From a checkpoint of a small image denoising model: norm batchnorm.
Rows from block 12, named by matrix and row number. Rows with one number belong to one channel. Each number is 128 + 24 x the weight over its row's rms, rounded and kept within 0 to 255. All counts start at 0. After the name is the row's rms in percent of the matrix's.
# convs0: first 3x3 conv (model.mid.2.convs.0.weight, 256x256x3x3), inputs 216-223, a 3x3 kernel for each
# convs1: second 3x3 conv (model.mid.2.convs.1.weight, 256x256x3x3, transposed), outputs 216-223, a 3x3 kernel for each
convs0.221 107 [137 136 145 140 139 135 153 152 145 185 142 146 161 131 141 173 149 140 146 141 143 160 127 127 181 161 148 164 140 131 157 113 126 163 161 138 177 142 136 168 126 141 174 157 155 139 147 141 142 121 128 152 141 156 170 147 141 151 137 151 145 165 147 168 135 136 176 129 127 189 151 147]
convs0.222 044 [124 148 154 140 138 135 128 150 134 115 105  88 109  89  87 111  84  91 134 129 129 135 100 102 118  99  81 124  93  95 109 102 101 129  84 111 114 104 102 119 135 117 135 107 112 139 153 147 143 129 121 152 157 148  93 112 125  89 119 128 109  91 104 109 124 106 144 125 121 125 121 136]
convs0.223 106 [146 144 134 148 129 141 151 156 142 184 142 141 166 125 141 175 145 134 150 146 144 159 138 134 173 163 133 168 137 139 153 117 131 156 157 145 167 153 146 162 140 138 178 159 147 141 145 142 137 115 122 161 141 150 161 152 141 163 150 150 156 167 155 165 151 144 177 133 130 188 150 144]
convs0.224 101 [131 131 146 151 133 134 157 147 143 179 153 155 155 122 146 174 148 143 155 132 127 150 124 122 164 161 150 162 149 133 158 125 127 156 161 139 174 155 130 160 133 145 170 173 146 138 136 143 151 117 131 151 150 151 180 149 145 161 148 165 145 170 163 170 149 154 180 131 132 189 157 148]
convs0.225 106 [131 147 139 139 135 136 159 147 138 185 148 146 165 124 152 174 154 149 147 135 124 157 129 133 172 167 140 162 147 137 154 119 126 160 162 131 162 150 143 166 140 135 177 161 147 144 137 146 128 121 129 159 143 141 170 151 137 162 145 160 159 154 150 166 137 137 171 126 133 184 146 137]
convs0.226 107 [140 147 133 149 134 140 150 153 151 181 147 154 154 120 148 169 144 144 159 149 128 154 133 129 169 164 138 161 135 139 160 121 136 170 153 144 164 151 132 169 142 139 175 171 146 140 142 136 145 120 134 159 151 146 174 143 135 153 140 152 144 156 153 174 137 147 174 137 127 179 161 144]
convs0.227 106 [142 139 145 137 124 128 152 144 146 172 138 151 167 127 151 174 143 147 152 144 131 163 137 140 164 165 137 156 142 143 164 121 127 161 145 141 160 153 146 170 128 142 182 164 140 145 150 144 142 118 133 154 134 145 166 144 130 158 138 153 157 160 155 167 136 140 176 133 142 186 156 135]
convs0.228 094 [140 149 138 141 144 133 155 149 148 170 155 137 169 133 131 171 151 151 152 130 119 157 125 139 166 155 145 160 141 135 153 138 126 167 167 153 169 151 144 160 137 128 180 161 142 131 138 146 139 124 124 152 137 144 175 144 140 168 150 139 139 174 150 169 150 140 167 133 142 194 164 139]
convs0.229 107 [145 138 136 145 132 131 155 151 141 171 148 147 155 123 142 173 149 137 155 144 129 165 121 129 169 162 143 159 147 143 157 117 133 172 157 135 169 143 133 169 137 144 172 161 153 136 145 130 144 131 124 147 145 156 174 139 142 152 134 162 144 157 145 166 148 135 163 124 131 181 150 137]
convs0.230 045 [118 135 121 132 120 132 174 153 144  87  97 120  95  90 101 114  83  81 125  94 110 101 104  88 127 111  78 101  93 111 137  91 124 120 112 109 124 110 135 132 148 123 116 121 138 122 139 167 129 117 127 153 152 138 113 120 102 134 107 138 112  99 139 131 134 116 136 153 114 129 133 108]
convs1.221 109 [108  99  99 101  92  87 102  95  91 139 141 139 145 152 153 146 153 155 141 149 149 147 155 157 146 152 155 145 151 150 152 159 161 149 155 159 148 159 160 155 165 170 152 160 166 105  95  93  97  87  83 101  93  88 140 141 140 144 147 149 141 144 147 133 133 130 138 140 137 139 142 140]
convs1.222 029 [111  87  99 101  88  92 106 101 102 142 145 136 142 150 143 142 145 138 139 157 142 145 159 151 137 146 145 146 167 160 149 168 163 141 154 154 147 175 165 151 176 172 146 159 159 103  78  92  93  81  88 102  95  98 140 144 132 138 151 138 136 145 138 130 137 132 129 141 133 130 135 130]
convs1.223 110 [108  97  97 102  91  87 104  96  91 141 144 140 144 151 153 146 152 155 141 150 151 147 154 159 146 152 155 145 154 152 150 158 162 149 156 159 148 161 162 152 164 170 152 159 165 104  92  90  99  87  82 102  93  87 138 142 141 140 146 148 140 144 146 134 135 133 137 139 136 137 141 140]
convs1.224 099 [108  98  99 101  92  89 103  94  91 138 140 138 145 150 151 147 153 155 141 150 150 146 155 158 147 154 156 144 151 149 150 159 161 150 157 159 147 159 160 155 165 170 154 162 166 105  93  92  98  87  82 100  90  86 137 140 138 141 146 147 140 145 147 134 134 132 139 142 136 138 143 141]
convs1.225 110 [109  99  98 101  92  87 103  97  91 139 141 140 145 151 154 147 152 156 141 148 149 147 154 158 146 152 156 145 151 151 150 158 162 149 155 160 148 159 161 154 163 170 152 159 166 105  95  91  98  89  83 101  94  87 140 143 142 143 148 150 142 147 149 132 133 130 138 139 137 138 143 142]
convs1.226 109 [109  98  98 102  91  87 103  97  91 139 142 139 144 151 153 146 152 155 141 149 149 147 155 158 146 153 156 144 152 151 150 159 163 148 155 159 147 159 161 153 164 170 151 160 165 105  94  92  99  87  82 101  94  87 139 143 141 142 148 150 141 146 148 132 133 131 137 139 136 139 143 142]
convs1.227 110 [109  99  98 102  91  87 104  96  92 139 143 139 145 152 154 146 152 155 141 148 149 146 155 159 146 152 155 145 152 151 150 159 163 149 155 159 148 160 161 154 165 170 153 161 165 105  93  92  98  87  82 102  93  88 139 143 140 142 149 150 141 144 149 132 134 130 137 139 137 140 143 141]
convs1.228 089 [109  97  98 103  91  87 104  97  92 138 143 139 146 151 153 145 151 153 139 147 148 144 151 155 142 147 151 144 152 150 151 159 162 150 156 159 147 160 162 156 166 172 153 161 165 106  93  91  99  87  82 102  94  89 138 143 139 141 147 147 140 145 148 134 134 129 138 140 135 137 141 139]
convs1.229 109 [108  98  98 101  91  87 104  97  92 140 142 139 145 152 154 146 152 155 142 150 150 148 156 159 146 152 155 145 153 151 151 159 162 149 155 159 148 159 160 153 165 169 152 160 165 103  93  91  97  87  82 101  94  88 139 142 140 141 147 147 140 144 147 132 134 131 137 138 135 137 141 140]
convs1.230 031 [110  88  92 104  91  83 108 101  98 140 146 139 138 148 152 137 144 146 145 158 154 145 159 161 142 146 148 142 160 159 143 159 165 143 152 154 146 169 171 147 164 170 144 155 162 102  77  85  98  82  78 105  99  96 136 143 138 136 146 145 130 139 139 128 133 136 130 141 137 126 136 135]