A small image denoising model, trained from scratch: arch unet, adamw at rate 0.0037.
Rows from block 19 of a small image denoising model, named by matrix and row number. Rows with one number belong to one channel. Each number is 200 + 30 x the weight over its row's rms, rounded and kept within 0 to 999. All counts start at 0.
Before each channel's rows are labels from the 100 images, of 14976, where the channel reaches its highest value: "top examples" is what is common among them. Only what is clearly more common there than usual is listed. The data: Sentinel-2 satellite tiles (TerraMesh). In brackets: how many of the 100.
# convs0: first 3x3 conv (model.decb.1.2.convs.0.weight, 128x128x3x3, each kernel summed), inputs 0-127
# convs1: second 3x3 conv (model.decb.1.2.convs.1.weight, 128x128x3x3, transposed, each kernel summed), outputs 0-127

top examples: snow or ice (58); main land cover: snow or ice (47)
convs0.16,245,237,170,207,231,214,181,142,155,239,157,216,224,268,197,233,191,165,171,190,220,132,165,206,173,158,197,214,191,167,180,229,248,183,171,160,199,184,206,178,188,205,202,194,226,190,157,193,174,229,172,213,221,218,209,199,132,207,258,178,185,238,157,219,161,167,188,185,178,151,220,199,184,238,172,211,129,172,165,189,188,144,167,169,154,202,177,236,180,208,188,220,197,163,179,189,154,188,188,208,158,160,175,143,150,208,181,172,216,158,184,190,212,183,161,202,181,163,210,254,225,225,184,207,147,228,184,185
convs1.16,136,160,222,191,148,199,213,276,230,169,208,186,228,183,183,164,146,216,190,149,161,251,242,194,202,256,201,174,191,231,188,201,171,202,244,238,195,188,204,210,214,217,215,233,179,183,191,239,200,184,230,227,193,178,150,203,266,221,175,200,210,177,204,198,234,233,267,223,220,222,187,197,200,155,216,180,183,187,247,208,186,198,202,235,233,174,184,144,230,199,232,233,219,265,222,202,214,212,179,162,229,229,201,232,168,164,240,216,209,195,212,233,186,195,202,211,183,223,182,113,197,208,175,172,293,183,195,224

top examples: snow or ice (61); main land cover: snow or ice (51)
convs0.109,269,176,148,136,156,210,167,173,157,188,206,141,180,167,142,206,216,182,139,237,213,192,190,188,166,217,160,209,201,187,215,237,186,188,144,175,171,219,183,232,227,189,241,195,198,172,195,212,245,223,181,180,169,199,154,156,220,189,247,158,213,214,182,159,195,163,235,177,186,226,219,200,181,213,235,229,187,161,216,198,223,183,197,166,206,188,176,238,224,156,187,206,185,181,224,137,253,181,219,184,173,184,176,192,158,236,151,158,199,229,142,205,183,197,206,242,206,203,196,194,214,212,169,265,212,128,169,173
convs1.109,225,187,242,266,193,173,165,222,252,246,205,237,236,248,218,204,149,226,232,192,207,204,224,209,252,214,215,214,214,206,233,185,190,215,240,191,238,213,216,167,219,219,167,143,200,243,191,205,207,228,187,190,237,197,241,206,206,206,166,216,173,202,186,260,263,227,185,206,215,172,253,231,185,176,147,202,234,203,138,196,184,190,208,184,209,224,211,160,189,263,179,193,219,183,191,248,208,243,173,213,231,209,243,187,171,175,241,199,223,232,283,182,226,159,211,190,205,242,178,231,207,161,200,185,238,274,232,234

top examples: snow or ice (65); main land cover: snow or ice (53); bare ground (49)
convs0.52,182,230,176,171,249,246,181,159,189,197,205,225,249,262,214,167,215,206,238,208,165,190,206,207,231,216,156,249,175,159,150,170,246,184,133,150,141,165,183,187,181,158,212,208,172,249,182,209,168,193,224,185,152,224,191,203,233,191,173,205,239,231,171,140,158,218,217,206,220,161,176,179,210,212,190,180,190,228,162,183,165,188,221,173,210,188,198,208,134,218,180,221,138,182,240,198,204,202,269,164,171,231,242,235,190,184,184,187,126,195,214,182,223,186,194,194,219,209,249,227,166,215,243,182,221,199,195,188
convs1.52,177,187,188,166,167,148,181,279,158,195,180,224,181,146,222,269,220,215,235,196,237,202,163,204,192,186,250,214,207,221,224,220,150,202,264,202,227,215,166,202,202,231,188,172,205,164,192,195,168,188,161,215,242,161,203,208,131,180,204,152,183,143,215,228,190,188,149,213,186,214,166,217,159,182,217,248,233,210,246,190,223,238,190,232,187,176,191,206,226,186,218,171,271,205,141,200,188,204,139,179,211,142,195,176,236,202,220,200,205,174,174,250,186,203,166,198,140,186,183,155,204,202,214,233,185,231,189,177

top examples: snow or ice (49); main land cover: snow or ice (39)
convs0.85,172,224,195,202,195,179,222,210,196,236,171,204,152,208,180,244,147,202,158,137,206,165,167,206,155,191,217,203,243,203,229,177,189,155,204,181,191,225,200,229,183,235,155,186,219,153,128,215,146,141,200,127,181,182,198,190,184,201,238,234,177,173,129,202,187,206,164,146,162,206,221,162,196,189,173,155,234,197,194,165,194,178,133,212,174,220,149,223,211,209,220,193,202,254,183,175,186,197,217,125,209,201,189,149,226,176,194,166,177,193,174,184,209,174,230,230,196,172,144,195,188,208,202,209,217,157,150,169
convs1.85,203,204,196,229,176,255,150,167,200,188,240,174,243,162,202,137,173,174,251,209,219,224,239,174,227,220,127,215,148,197,180,215,222,228,199,203,200,199,178,205,151,168,265,183,189,233,217,194,265,235,251,180,208,235,186,236,202,208,202,191,214,212,178,245,161,178,252,219,217,189,175,243,242,199,209,199,157,191,177,216,191,200,237,169,231,142,248,177,161,202,204,209,170,132,279,192,212,214,200,240,209,215,204,223,150,233,174,195,207,230,212,201,193,198,172,195,189,218,212,186,221,207,143,179,235,256,209,224

top examples: bare ground (56); snow or ice (55); main land cover: snow or ice (42)
convs0.43,206,235,161,182,148,230,174,209,163,229,211,223,178,212,173,233,157,178,181,178,199,201,189,163,135,128,179,190,223,214,161,144,162,161,144,239,229,182,178,194,146,171,221,214,224,234,175,250,215,136,181,166,194,177,197,135,166,212,206,235,224,192,160,181,175,169,212,168,184,206,142,187,189,158,228,217,189,194,218,115,173,158,181,184,178,153,185,204,178,237,213,190,181,184,213,181,231,188,187,121,169,197,203,160,212,188,214,200,199,212,193,176,209,203,167,221,176,149,197,173,207,195,180,188,169,205,151,220
convs1.43,175,158,249,243,223,154,211,245,184,191,173,152,182,204,188,129,230,206,227,184,185,161,160,229,289,263,179,210,143,164,182,209,168,205,276,228,191,233,200,184,183,204,155,155,192,184,210,175,181,191,185,183,175,206,247,246,210,196,186,178,157,147,214,191,201,204,199,188,199,157,213,152,195,191,199,143,242,129,206,239,190,217,199,193,208,209,181,196,205,186,196,191,210,196,181,165,147,182,221,216,216,189,207,187,206,212,162,189,179,200,211,246,224,168,200,222,182,205,168,199,157,172,224,169,165,230,204,114

top examples: bare ground (53); snow or ice (52); main land cover: snow or ice (40)
convs0.58,246,212,178,168,189,127,188,189,193,237,203,148,152,164,210,212,182,184,154,178,146,259,216,183,176,207,210,245,177,149,172,189,177,171,186,209,162,179,215,196,212,202,209,184,183,207,157,104,231,236,179,255,206,203,225,168,167,166,147,173,172,233,185,185,211,198,200,191,178,170,182,204,173,193,195,224,165,238,226,141,214,138,217,207,163,211,183,202,199,167,204,186,201,190,199,155,254,144,180,195,212,190,201,199,112,207,206,208,223,221,187,160,195,210,217,219,192,220,203,172,158,138,155,183,191,163,164,191
convs1.58,160,216,227,200,201,216,176,204,157,154,207,251,259,277,147,185,213,203,205,230,216,169,157,190,194,221,191,200,225,217,186,186,233,237,190,218,228,182,194,156,172,193,160,263,204,195,228,190,139,192,194,215,210,133,115,213,243,224,193,176,208,199,210,216,193,176,187,217,194,188,216,196,237,192,180,243,256,161,163,227,175,213,193,205,220,185,188,164,189,208,245,177,208,213,189,201,171,241,176,130,244,188,203,206,158,208,220,191,227,252,214,231,205,196,192,219,196,204,181,254,233,196,248,240,234,264,161,254

top examples: snow or ice (55); bare ground (54); main land cover: snow or ice (44)
convs0.97,228,155,166,173,162,246,251,183,232,202,222,209,183,204,236,188,178,214,184,191,232,270,172,161,182,192,226,236,240,195,229,224,130,242,156,223,236,164,151,189,236,213,251,206,242,177,164,208,175,201,201,215,188,190,170,199,182,135,231,153,169,176,174,152,215,181,175,168,208,190,200,192,183,213,199,178,150,216,172,165,230,156,168,215,203,218,157,169,234,234,238,226,212,185,168,226,233,207,207,180,184,242,175,229,150,205,235,165,188,159,223,265,214,221,133,196,239,202,187,184,221,238,200,206,201,154,197,217
convs1.97,190,223,237,204,187,148,135,221,168,216,157,150,219,196,161,220,197,195,193,150,205,118,213,205,225,222,168,191,179,172,196,180,236,168,225,182,198,200,209,192,153,190,162,166,177,163,216,202,202,218,211,193,236,195,163,174,231,230,139,222,229,185,203,238,200,190,241,204,192,181,208,213,173,188,220,198,211,146,266,199,148,191,214,128,205,191,204,238,189,167,164,163,204,174,234,155,218,215,169,157,198,132,224,164,187,204,172,229,230,215,181,185,213,159,182,228,157,173,228,177,197,120,158,211,209,244,170,164

top examples: bare ground (57); snow or ice (55); main land cover: snow or ice (43)
convs0.123,175,226,164,182,240,210,110,199,170,223,181,226,188,184,197,139,209,220,211,202,201,151,165,204,224,186,144,229,157,198,164,208,203,193,171,178,178,184,201,189,190,164,218,173,188,222,231,209,225,203,184,185,187,190,177,158,217,168,137,173,213,204,208,185,223,200,194,212,247,147,153,194,136,197,166,187,161,185,198,245,153,191,199,132,213,178,170,206,201,191,143,183,175,111,211,227,188,229,170,177,174,102,201,200,196,210,137,194,175,184,220,171,193,233,175,184,170,195,163,204,217,205,233,196,187,242,229,169
convs1.123,230,148,199,201,182,155,255,204,258,174,165,174,174,228,139,279,207,198,209,190,154,207,233,134,221,214,216,135,213,144,188,209,183,200,223,188,186,212,189,229,219,220,128,195,190,197,195,220,151,226,202,159,201,177,241,191,160,170,207,152,172,207,163,186,159,134,213,208,175,198,184,196,237,228,229,170,172,187,185,160,206,229,181,207,193,225,224,169,193,173,191,187,235,212,148,208,231,154,245,216,185,247,139,186,229,222,218,215,187,183,191,209,220,194,196,184,222,209,246,204,158,148,179,215,196,138,190,195

top examples: snow or ice (62); main land cover: snow or ice (53); bare ground (49)
convs0.60,186,209,188,247,256,208,161,200,165,222,169,208,237,150,150,173,187,158,195,174,180,219,178,215,219,202,155,249,174,221,198,207,214,175,161,177,186,237,243,193,262,219,196,172,126,134,234,184,222,229,190,176,183,192,229,169,197,244,177,202,207,198,178,203,241,161,205,250,182,161,200,186,199,187,185,125,187,128,174,212,150,162,188,181,202,152,237,171,184,196,168,192,194,222,192,193,149,210,199,199,174,143,193,171,167,236,189,256,149,235,205,171,221,185,261,223,199,240,211,193,172,208,181,175,185,203,216,215
convs1.60,171,139,173,178,153,159,235,181,249,159,205,226,181,249,179,199,198,206,234,220,197,167,185,213,214,159,218,104,187,171,189,221,150,245,230,206,180,194,168,194,139,172,190,219,252,252,175,200,157,171,203,200,228,221,186,235,169,174,220,173,182,193,219,180,159,243,159,146,168,255,177,177,244,197,222,235,200,229,235,187,252,205,231,223,209,236,138,222,211,195,214,204,213,173,175,215,210,209,206,226,228,247,200,211,169,134,217,157,236,196,206,230,205,215,161,179,194,188,200,169,220,177,216,228,219,176,218,172

top examples: snow or ice (59); main land cover: snow or ice (46)
convs0.74,123,199,255,217,206,154,263,174,204,217,185,210,202,200,202,207,153,278,213,164,202,179,161,233,194,207,245,184,211,209,195,141,193,178,225,203,224,184,275,190,172,232,259,165,164,215,233,206,206,221,214,180,117,186,221,182,203,192,162,194,159,170,203,181,180,210,168,162,193,207,213,156,235,173,217,213,241,227,244,191,214,243,176,196,190,199,174,194,162,169,163,161,206,171,218,235,188,221,243,200,261,209,189,192,199,220,240,238,145,204,247,175,200,214,233,179,167,156,180,179,198,225,160,175,180,202,209,165
convs1.74,187,184,193,184,235,193,172,185,212,209,225,195,140,187,222,144,243,169,205,233,206,191,277,164,250,162,189,219,195,150,149,276,190,215,131,200,185,192,135,201,212,175,142,206,187,220,174,194,183,179,183,206,248,235,194,218,213,189,229,193,219,198,156,218,229,177,195,201,222,200,210,175,158,270,146,166,142,240,207,176,178,175,178,191,214,232,210,199,211,190,240,222,216,247,155,189,209,172,203,223,183,205,215,182,229,192,160,174,261,156,171,219,206,172,191,225,238,214,214,234,172,189,243,221,174,192,210,260

top examples: main land cover: rangeland (42)
convs0.32,175,217,162,151,171,264,242,196,195,165,194,201,230,234,209,146,222,213,227,184,187,173,219,199,207,233,218,161,115,145,182,172,155,227,195,208,207,198,218,147,190,180,233,194,205,200,179,169,200,202,227,176,195,205,180,225,158,214,212,240,174,196,199,190,130,168,218,234,171,183,197,181,208,234,189,190,101,204,243,198,237,151,189,225,161,135,208,230,212,208,168,232,183,188,182,205,186,177,211,178,188,193,142,191,193,211,140,221,224,149,203,219,130,200,154,199,212,144,228,216,201,210,177,173,177,188,243,184
convs1.32,179,165,179,231,219,162,162,185,221,239,195,185,185,180,174,312,212,170,173,205,199,231,169,181,163,122,178,207,187,225,195,257,246,193,202,226,207,195,177,176,176,185,193,206,214,215,169,228,211,239,192,205,205,200,205,156,191,194,156,177,189,204,193,194,266,213,164,190,211,180,200,224,208,154,218,188,209,193,140,202,125,183,217,172,227,266,183,114,200,170,225,153,183,165,195,186,194,189,197,208,200,191,237,191,204,194,271,195,159,176,222,165,270,225,224,210,185,236,193,203,206,203,208,182,171,207,141,231

top examples: snow or ice (57); bare ground (54); main land cover: snow or ice (47)
convs0.27,230,226,163,182,254,229,185,263,244,157,203,204,207,215,168,217,185,183,172,202,209,151,173,187,187,255,199,229,205,204,202,215,226,217,152,156,155,192,215,182,204,221,196,191,234,174,190,216,189,152,167,191,233,168,186,184,242,230,202,191,187,224,191,196,193,142,159,161,185,187,204,151,195,223,175,201,150,192,169,136,184,210,193,149,202,190,183,206,266,203,229,185,170,208,220,199,141,209,150,156,201,169,211,171,200,265,120,207,228,198,177,226,229,248,164,243,209,216,143,231,168,238,195,234,145,223,197,206
convs1.27,228,170,248,195,160,186,211,180,173,285,164,204,244,181,169,170,184,217,234,181,163,229,218,236,271,147,145,178,206,206,166,192,164,186,224,180,269,194,197,204,198,197,212,147,156,235,150,213,195,249,223,217,170,223,169,213,168,201,167,204,203,197,185,203,221,204,212,193,205,203,265,196,209,205,221,168,208,184,200,232,187,181,198,224,194,208,167,198,207,250,191,240,246,219,192,201,249,241,267,197,248,210,196,196,182,168,263,214,199,240,213,171,148,146,254,166,217,248,221,171,188,157,186,203,221,177,204,190

top examples: snow or ice (55); main land cover: snow or ice (42)
convs0.0,164,213,184,187,223,206,148,207,174,209,181,212,197,253,200,207,223,224,182,203,163,175,205,219,205,209,167,151,168,188,178,277,200,229,275,188,234,209,204,198,235,142,182,198,209,220,207,180,205,231,149,181,212,198,209,182,186,145,176,147,205,210,217,221,193,178,238,205,191,146,164,212,210,235,216,256,143,199,221,213,185,207,146,182,167,177,204,229,198,224,130,179,197,169,165,197,206,171,203,168,233,145,201,134,208,205,183,152,207,146,226,155,164,173,196,237,145,194,189,237,194,165,254,165,154,195,192,158
convs1.0,205,178,194,197,201,191,242,211,252,180,196,189,183,185,207,172,203,173,218,199,198,196,179,184,193,198,258,180,172,188,211,140,185,157,147,202,138,229,160,239,171,262,224,199,218,197,183,208,177,149,236,190,163,162,241,233,179,230,207,248,188,189,150,186,176,195,152,199,220,222,227,158,179,201,180,95,162,198,170,186,235,188,211,212,209,204,204,161,193,158,244,225,185,229,211,211,202,207,192,229,129,231,172,245,223,167,185,227,208,178,186,256,239,212,196,148,273,212,166,161,202,178,164,192,178,234,220,218

top examples: snow or ice (64); bare ground (52); main land cover: snow or ice (49)
convs0.122,214,163,182,235,214,193,191,179,210,184,168,210,178,193,132,161,235,239,204,194,194,185,168,173,220,197,161,219,203,217,152,167,174,186,131,182,203,187,209,200,228,213,175,249,199,245,253,194,223,157,225,225,157,193,198,155,186,226,182,235,202,197,237,199,223,210,198,209,221,139,155,173,147,164,227,146,180,170,188,207,153,198,194,126,226,178,172,172,224,228,170,169,185,141,188,244,173,201,181,229,217,138,195,165,152,184,115,200,188,209,188,193,239,190,196,171,184,188,201,153,187,162,167,211,169,239,236,183
convs1.122,190,236,186,164,183,200,207,188,200,200,191,187,177,300,202,206,202,179,199,173,196,195,234,208,199,172,215,165,215,152,221,214,201,247,211,180,219,194,244,212,171,144,167,202,177,170,176,180,115,254,183,164,240,187,188,217,235,159,167,106,180,174,184,217,144,143,166,144,156,239,183,201,271,226,197,212,196,245,193,197,220,174,203,223,169,205,191,185,193,172,215,220,196,226,168,192,232,195,248,174,177,206,154,209,192,227,242,221,218,239,237,197,178,238,247,231,214,228,219,246,214,194,202,210,200,164,185,200

top examples: snow or ice (59); main land cover: snow or ice (48)
convs0.84,172,213,211,189,189,221,179,172,215,188,170,219,172,249,200,171,214,258,246,194,198,181,184,148,205,220,222,162,187,147,222,233,152,177,247,182,222,192,201,191,209,180,243,170,243,228,163,165,203,197,234,191,274,167,193,157,148,121,167,225,215,163,167,188,142,153,225,213,231,153,184,195,167,213,145,219,178,194,176,231,154,184,180,142,175,196,167,206,191,167,171,157,190,175,173,219,237,217,220,164,222,156,163,195,186,178,157,194,201,184,186,164,162,210,198,241,180,166,157,177,227,236,195,191,209,184,217,156
convs1.84,200,141,175,199,204,146,206,231,169,183,195,201,214,173,159,215,222,141,137,171,194,194,224,212,211,203,147,270,171,250,159,174,216,225,152,198,208,244,191,183,198,247,150,168,137,161,207,204,175,243,166,208,173,219,222,214,283,253,210,149,198,227,207,224,205,209,197,214,173,216,186,172,207,179,236,196,237,223,216,147,195,215,196,171,191,221,214,176,144,224,216,238,160,208,177,229,140,166,181,235,175,215,211,187,164,199,221,173,187,196,188,241,214,176,197,158,191,216,273,209,172,167,211,234,210,196,186,182

top examples: bare ground (56); snow or ice (53); main land cover: snow or ice (42)
convs0.1,195,149,203,189,154,147,188,196,218,184,173,203,139,228,203,170,181,234,212,163,186,188,158,147,199,152,185,167,186,160,205,196,160,203,282,193,183,183,165,182,179,168,155,205,177,168,169,175,126,222,142,191,221,159,181,197,188,153,190,130,141,162,175,180,191,171,166,200,193,141,187,165,184,215,180,226,203,186,221,196,177,162,177,207,179,223,158,216,142,195,242,180,191,198,162,142,223,210,197,172,165,228,179,197,182,180,222,153,181,156,186,210,181,210,163,185,169,193,183,179,196,186,242,197,198,154,176,166
convs1.1,185,279,167,218,237,254,206,155,188,185,193,195,213,194,180,237,197,178,165,174,214,174,215,177,199,218,203,274,217,196,198,237,295,193,162,188,178,197,229,202,259,225,239,185,200,183,207,218,269,175,231,199,216,219,192,212,252,189,182,257,248,266,185,250,184,207,244,194,227,228,207,230,241,228,226,161,160,226,148,196,213,198,226,156,187,181,238,151,202,207,169,183,208,148,222,217,172,201,180,193,243,187,218,199,201,188,174,246,191,205,206,156,220,174,212,220,204,194,200,209,194,223,136,226,174,239,222,225

top examples: snow or ice (61); main land cover: snow or ice (49)
convs0.13,190,214,204,202,209,236,175,141,143,223,172,214,183,217,238,267,163,203,190,187,184,185,167,221,212,205,184,191,199,181,201,208,194,197,212,175,221,219,188,174,232,208,209,156,195,227,173,221,207,234,199,131,144,197,180,187,219,174,258,181,210,133,118,184,163,207,196,225,160,175,212,181,193,185,204,215,180,205,186,193,189,151,136,182,168,175,216,223,197,240,103,201,190,109,213,206,234,218,220,178,247,194,202,150,170,197,184,205,157,209,211,157,196,134,208,189,190,190,190,192,199,227,158,172,172,159,183,154
convs1.13,160,163,189,193,164,153,232,231,236,197,196,161,228,205,166,124,180,165,193,209,201,243,226,209,175,174,211,195,219,231,178,193,211,190,173,220,186,212,228,242,150,180,174,202,209,194,199,242,175,161,241,242,189,222,175,195,224,253,221,277,202,208,193,236,222,220,162,181,208,255,173,229,181,181,171,179,183,153,176,204,192,193,243,228,264,235,200,150,209,172,266,207,213,252,173,174,182,201,212,234,174,219,173,225,144,207,231,204,252,209,219,238,209,227,201,190,215,219,191,191,199,185,208,184,254,232,202,295

top examples: bare ground (50); snow or ice (49); main land cover: snow or ice (36)
convs0.116,137,222,221,191,170,154,183,185,189,228,176,229,177,204,145,154,191,196,219,141,197,215,206,169,174,207,182,207,177,165,224,217,165,193,159,239,258,238,200,158,209,186,174,205,219,211,227,146,190,158,215,195,191,154,208,217,149,191,118,174,156,141,256,175,201,162,187,182,180,147,126,158,178,205,216,153,159,142,200,167,215,212,186,193,165,192,203,177,188,155,179,188,208,189,185,194,201,129,212,126,186,179,167,152,210,190,186,181,193,196,207,197,186,200,201,200,207,197,234,187,195,137,205,177,208,223,195,201
convs1.116,226,200,177,207,225,262,208,213,223,167,226,203,183,177,234,232,242,201,186,242,203,196,150,254,221,173,219,184,188,213,200,163,198,177,212,185,180,216,172,201,167,191,211,181,176,195,199,187,254,201,196,163,236,176,233,135,246,216,221,262,199,244,154,170,203,222,220,222,210,189,261,163,209,172,196,199,243,227,242,199,167,160,217,156,207,181,254,210,196,217,198,216,122,185,212,215,202,272,180,237,184,162,242,195,260,184,206,214,173,172,190,182,208,188,220,190,189,175,180,164,237,253,203,204,108,150,200,165

top examples: bare ground (51); snow or ice (48); main land cover: snow or ice (37)
convs0.25,190,171,142,173,202,148,212,202,240,157,179,139,186,215,204,188,185,221,114,168,141,201,147,182,202,185,195,153,156,189,153,194,209,190,285,222,192,165,138,239,148,183,192,223,192,184,143,194,175,238,160,182,216,175,185,203,231,183,187,183,119,174,165,220,187,140,180,153,202,184,180,185,185,208,218,204,188,185,215,199,188,163,226,231,206,224,170,209,266,212,213,211,188,200,222,182,232,211,150,201,211,172,196,188,180,203,213,178,196,140,182,207,238,220,166,201,185,227,192,190,142,156,189,199,176,204,190,183
convs1.25,172,215,217,231,173,232,162,184,144,285,227,204,195,224,180,195,188,243,248,184,224,226,264,162,201,192,177,212,190,206,192,188,240,224,189,197,203,204,289,208,282,242,205,207,198,206,205,202,214,137,206,209,149,188,200,194,165,193,172,194,284,239,202,224,216,227,210,221,180,192,202,222,195,203,209,224,167,178,135,190,218,198,188,182,202,145,212,189,177,233,180,171,245,180,207,196,164,154,196,209,193,213,172,196,203,229,258,215,174,238,249,202,165,186,273,237,167,227,244,219,210,174,194,187,195,239,181,220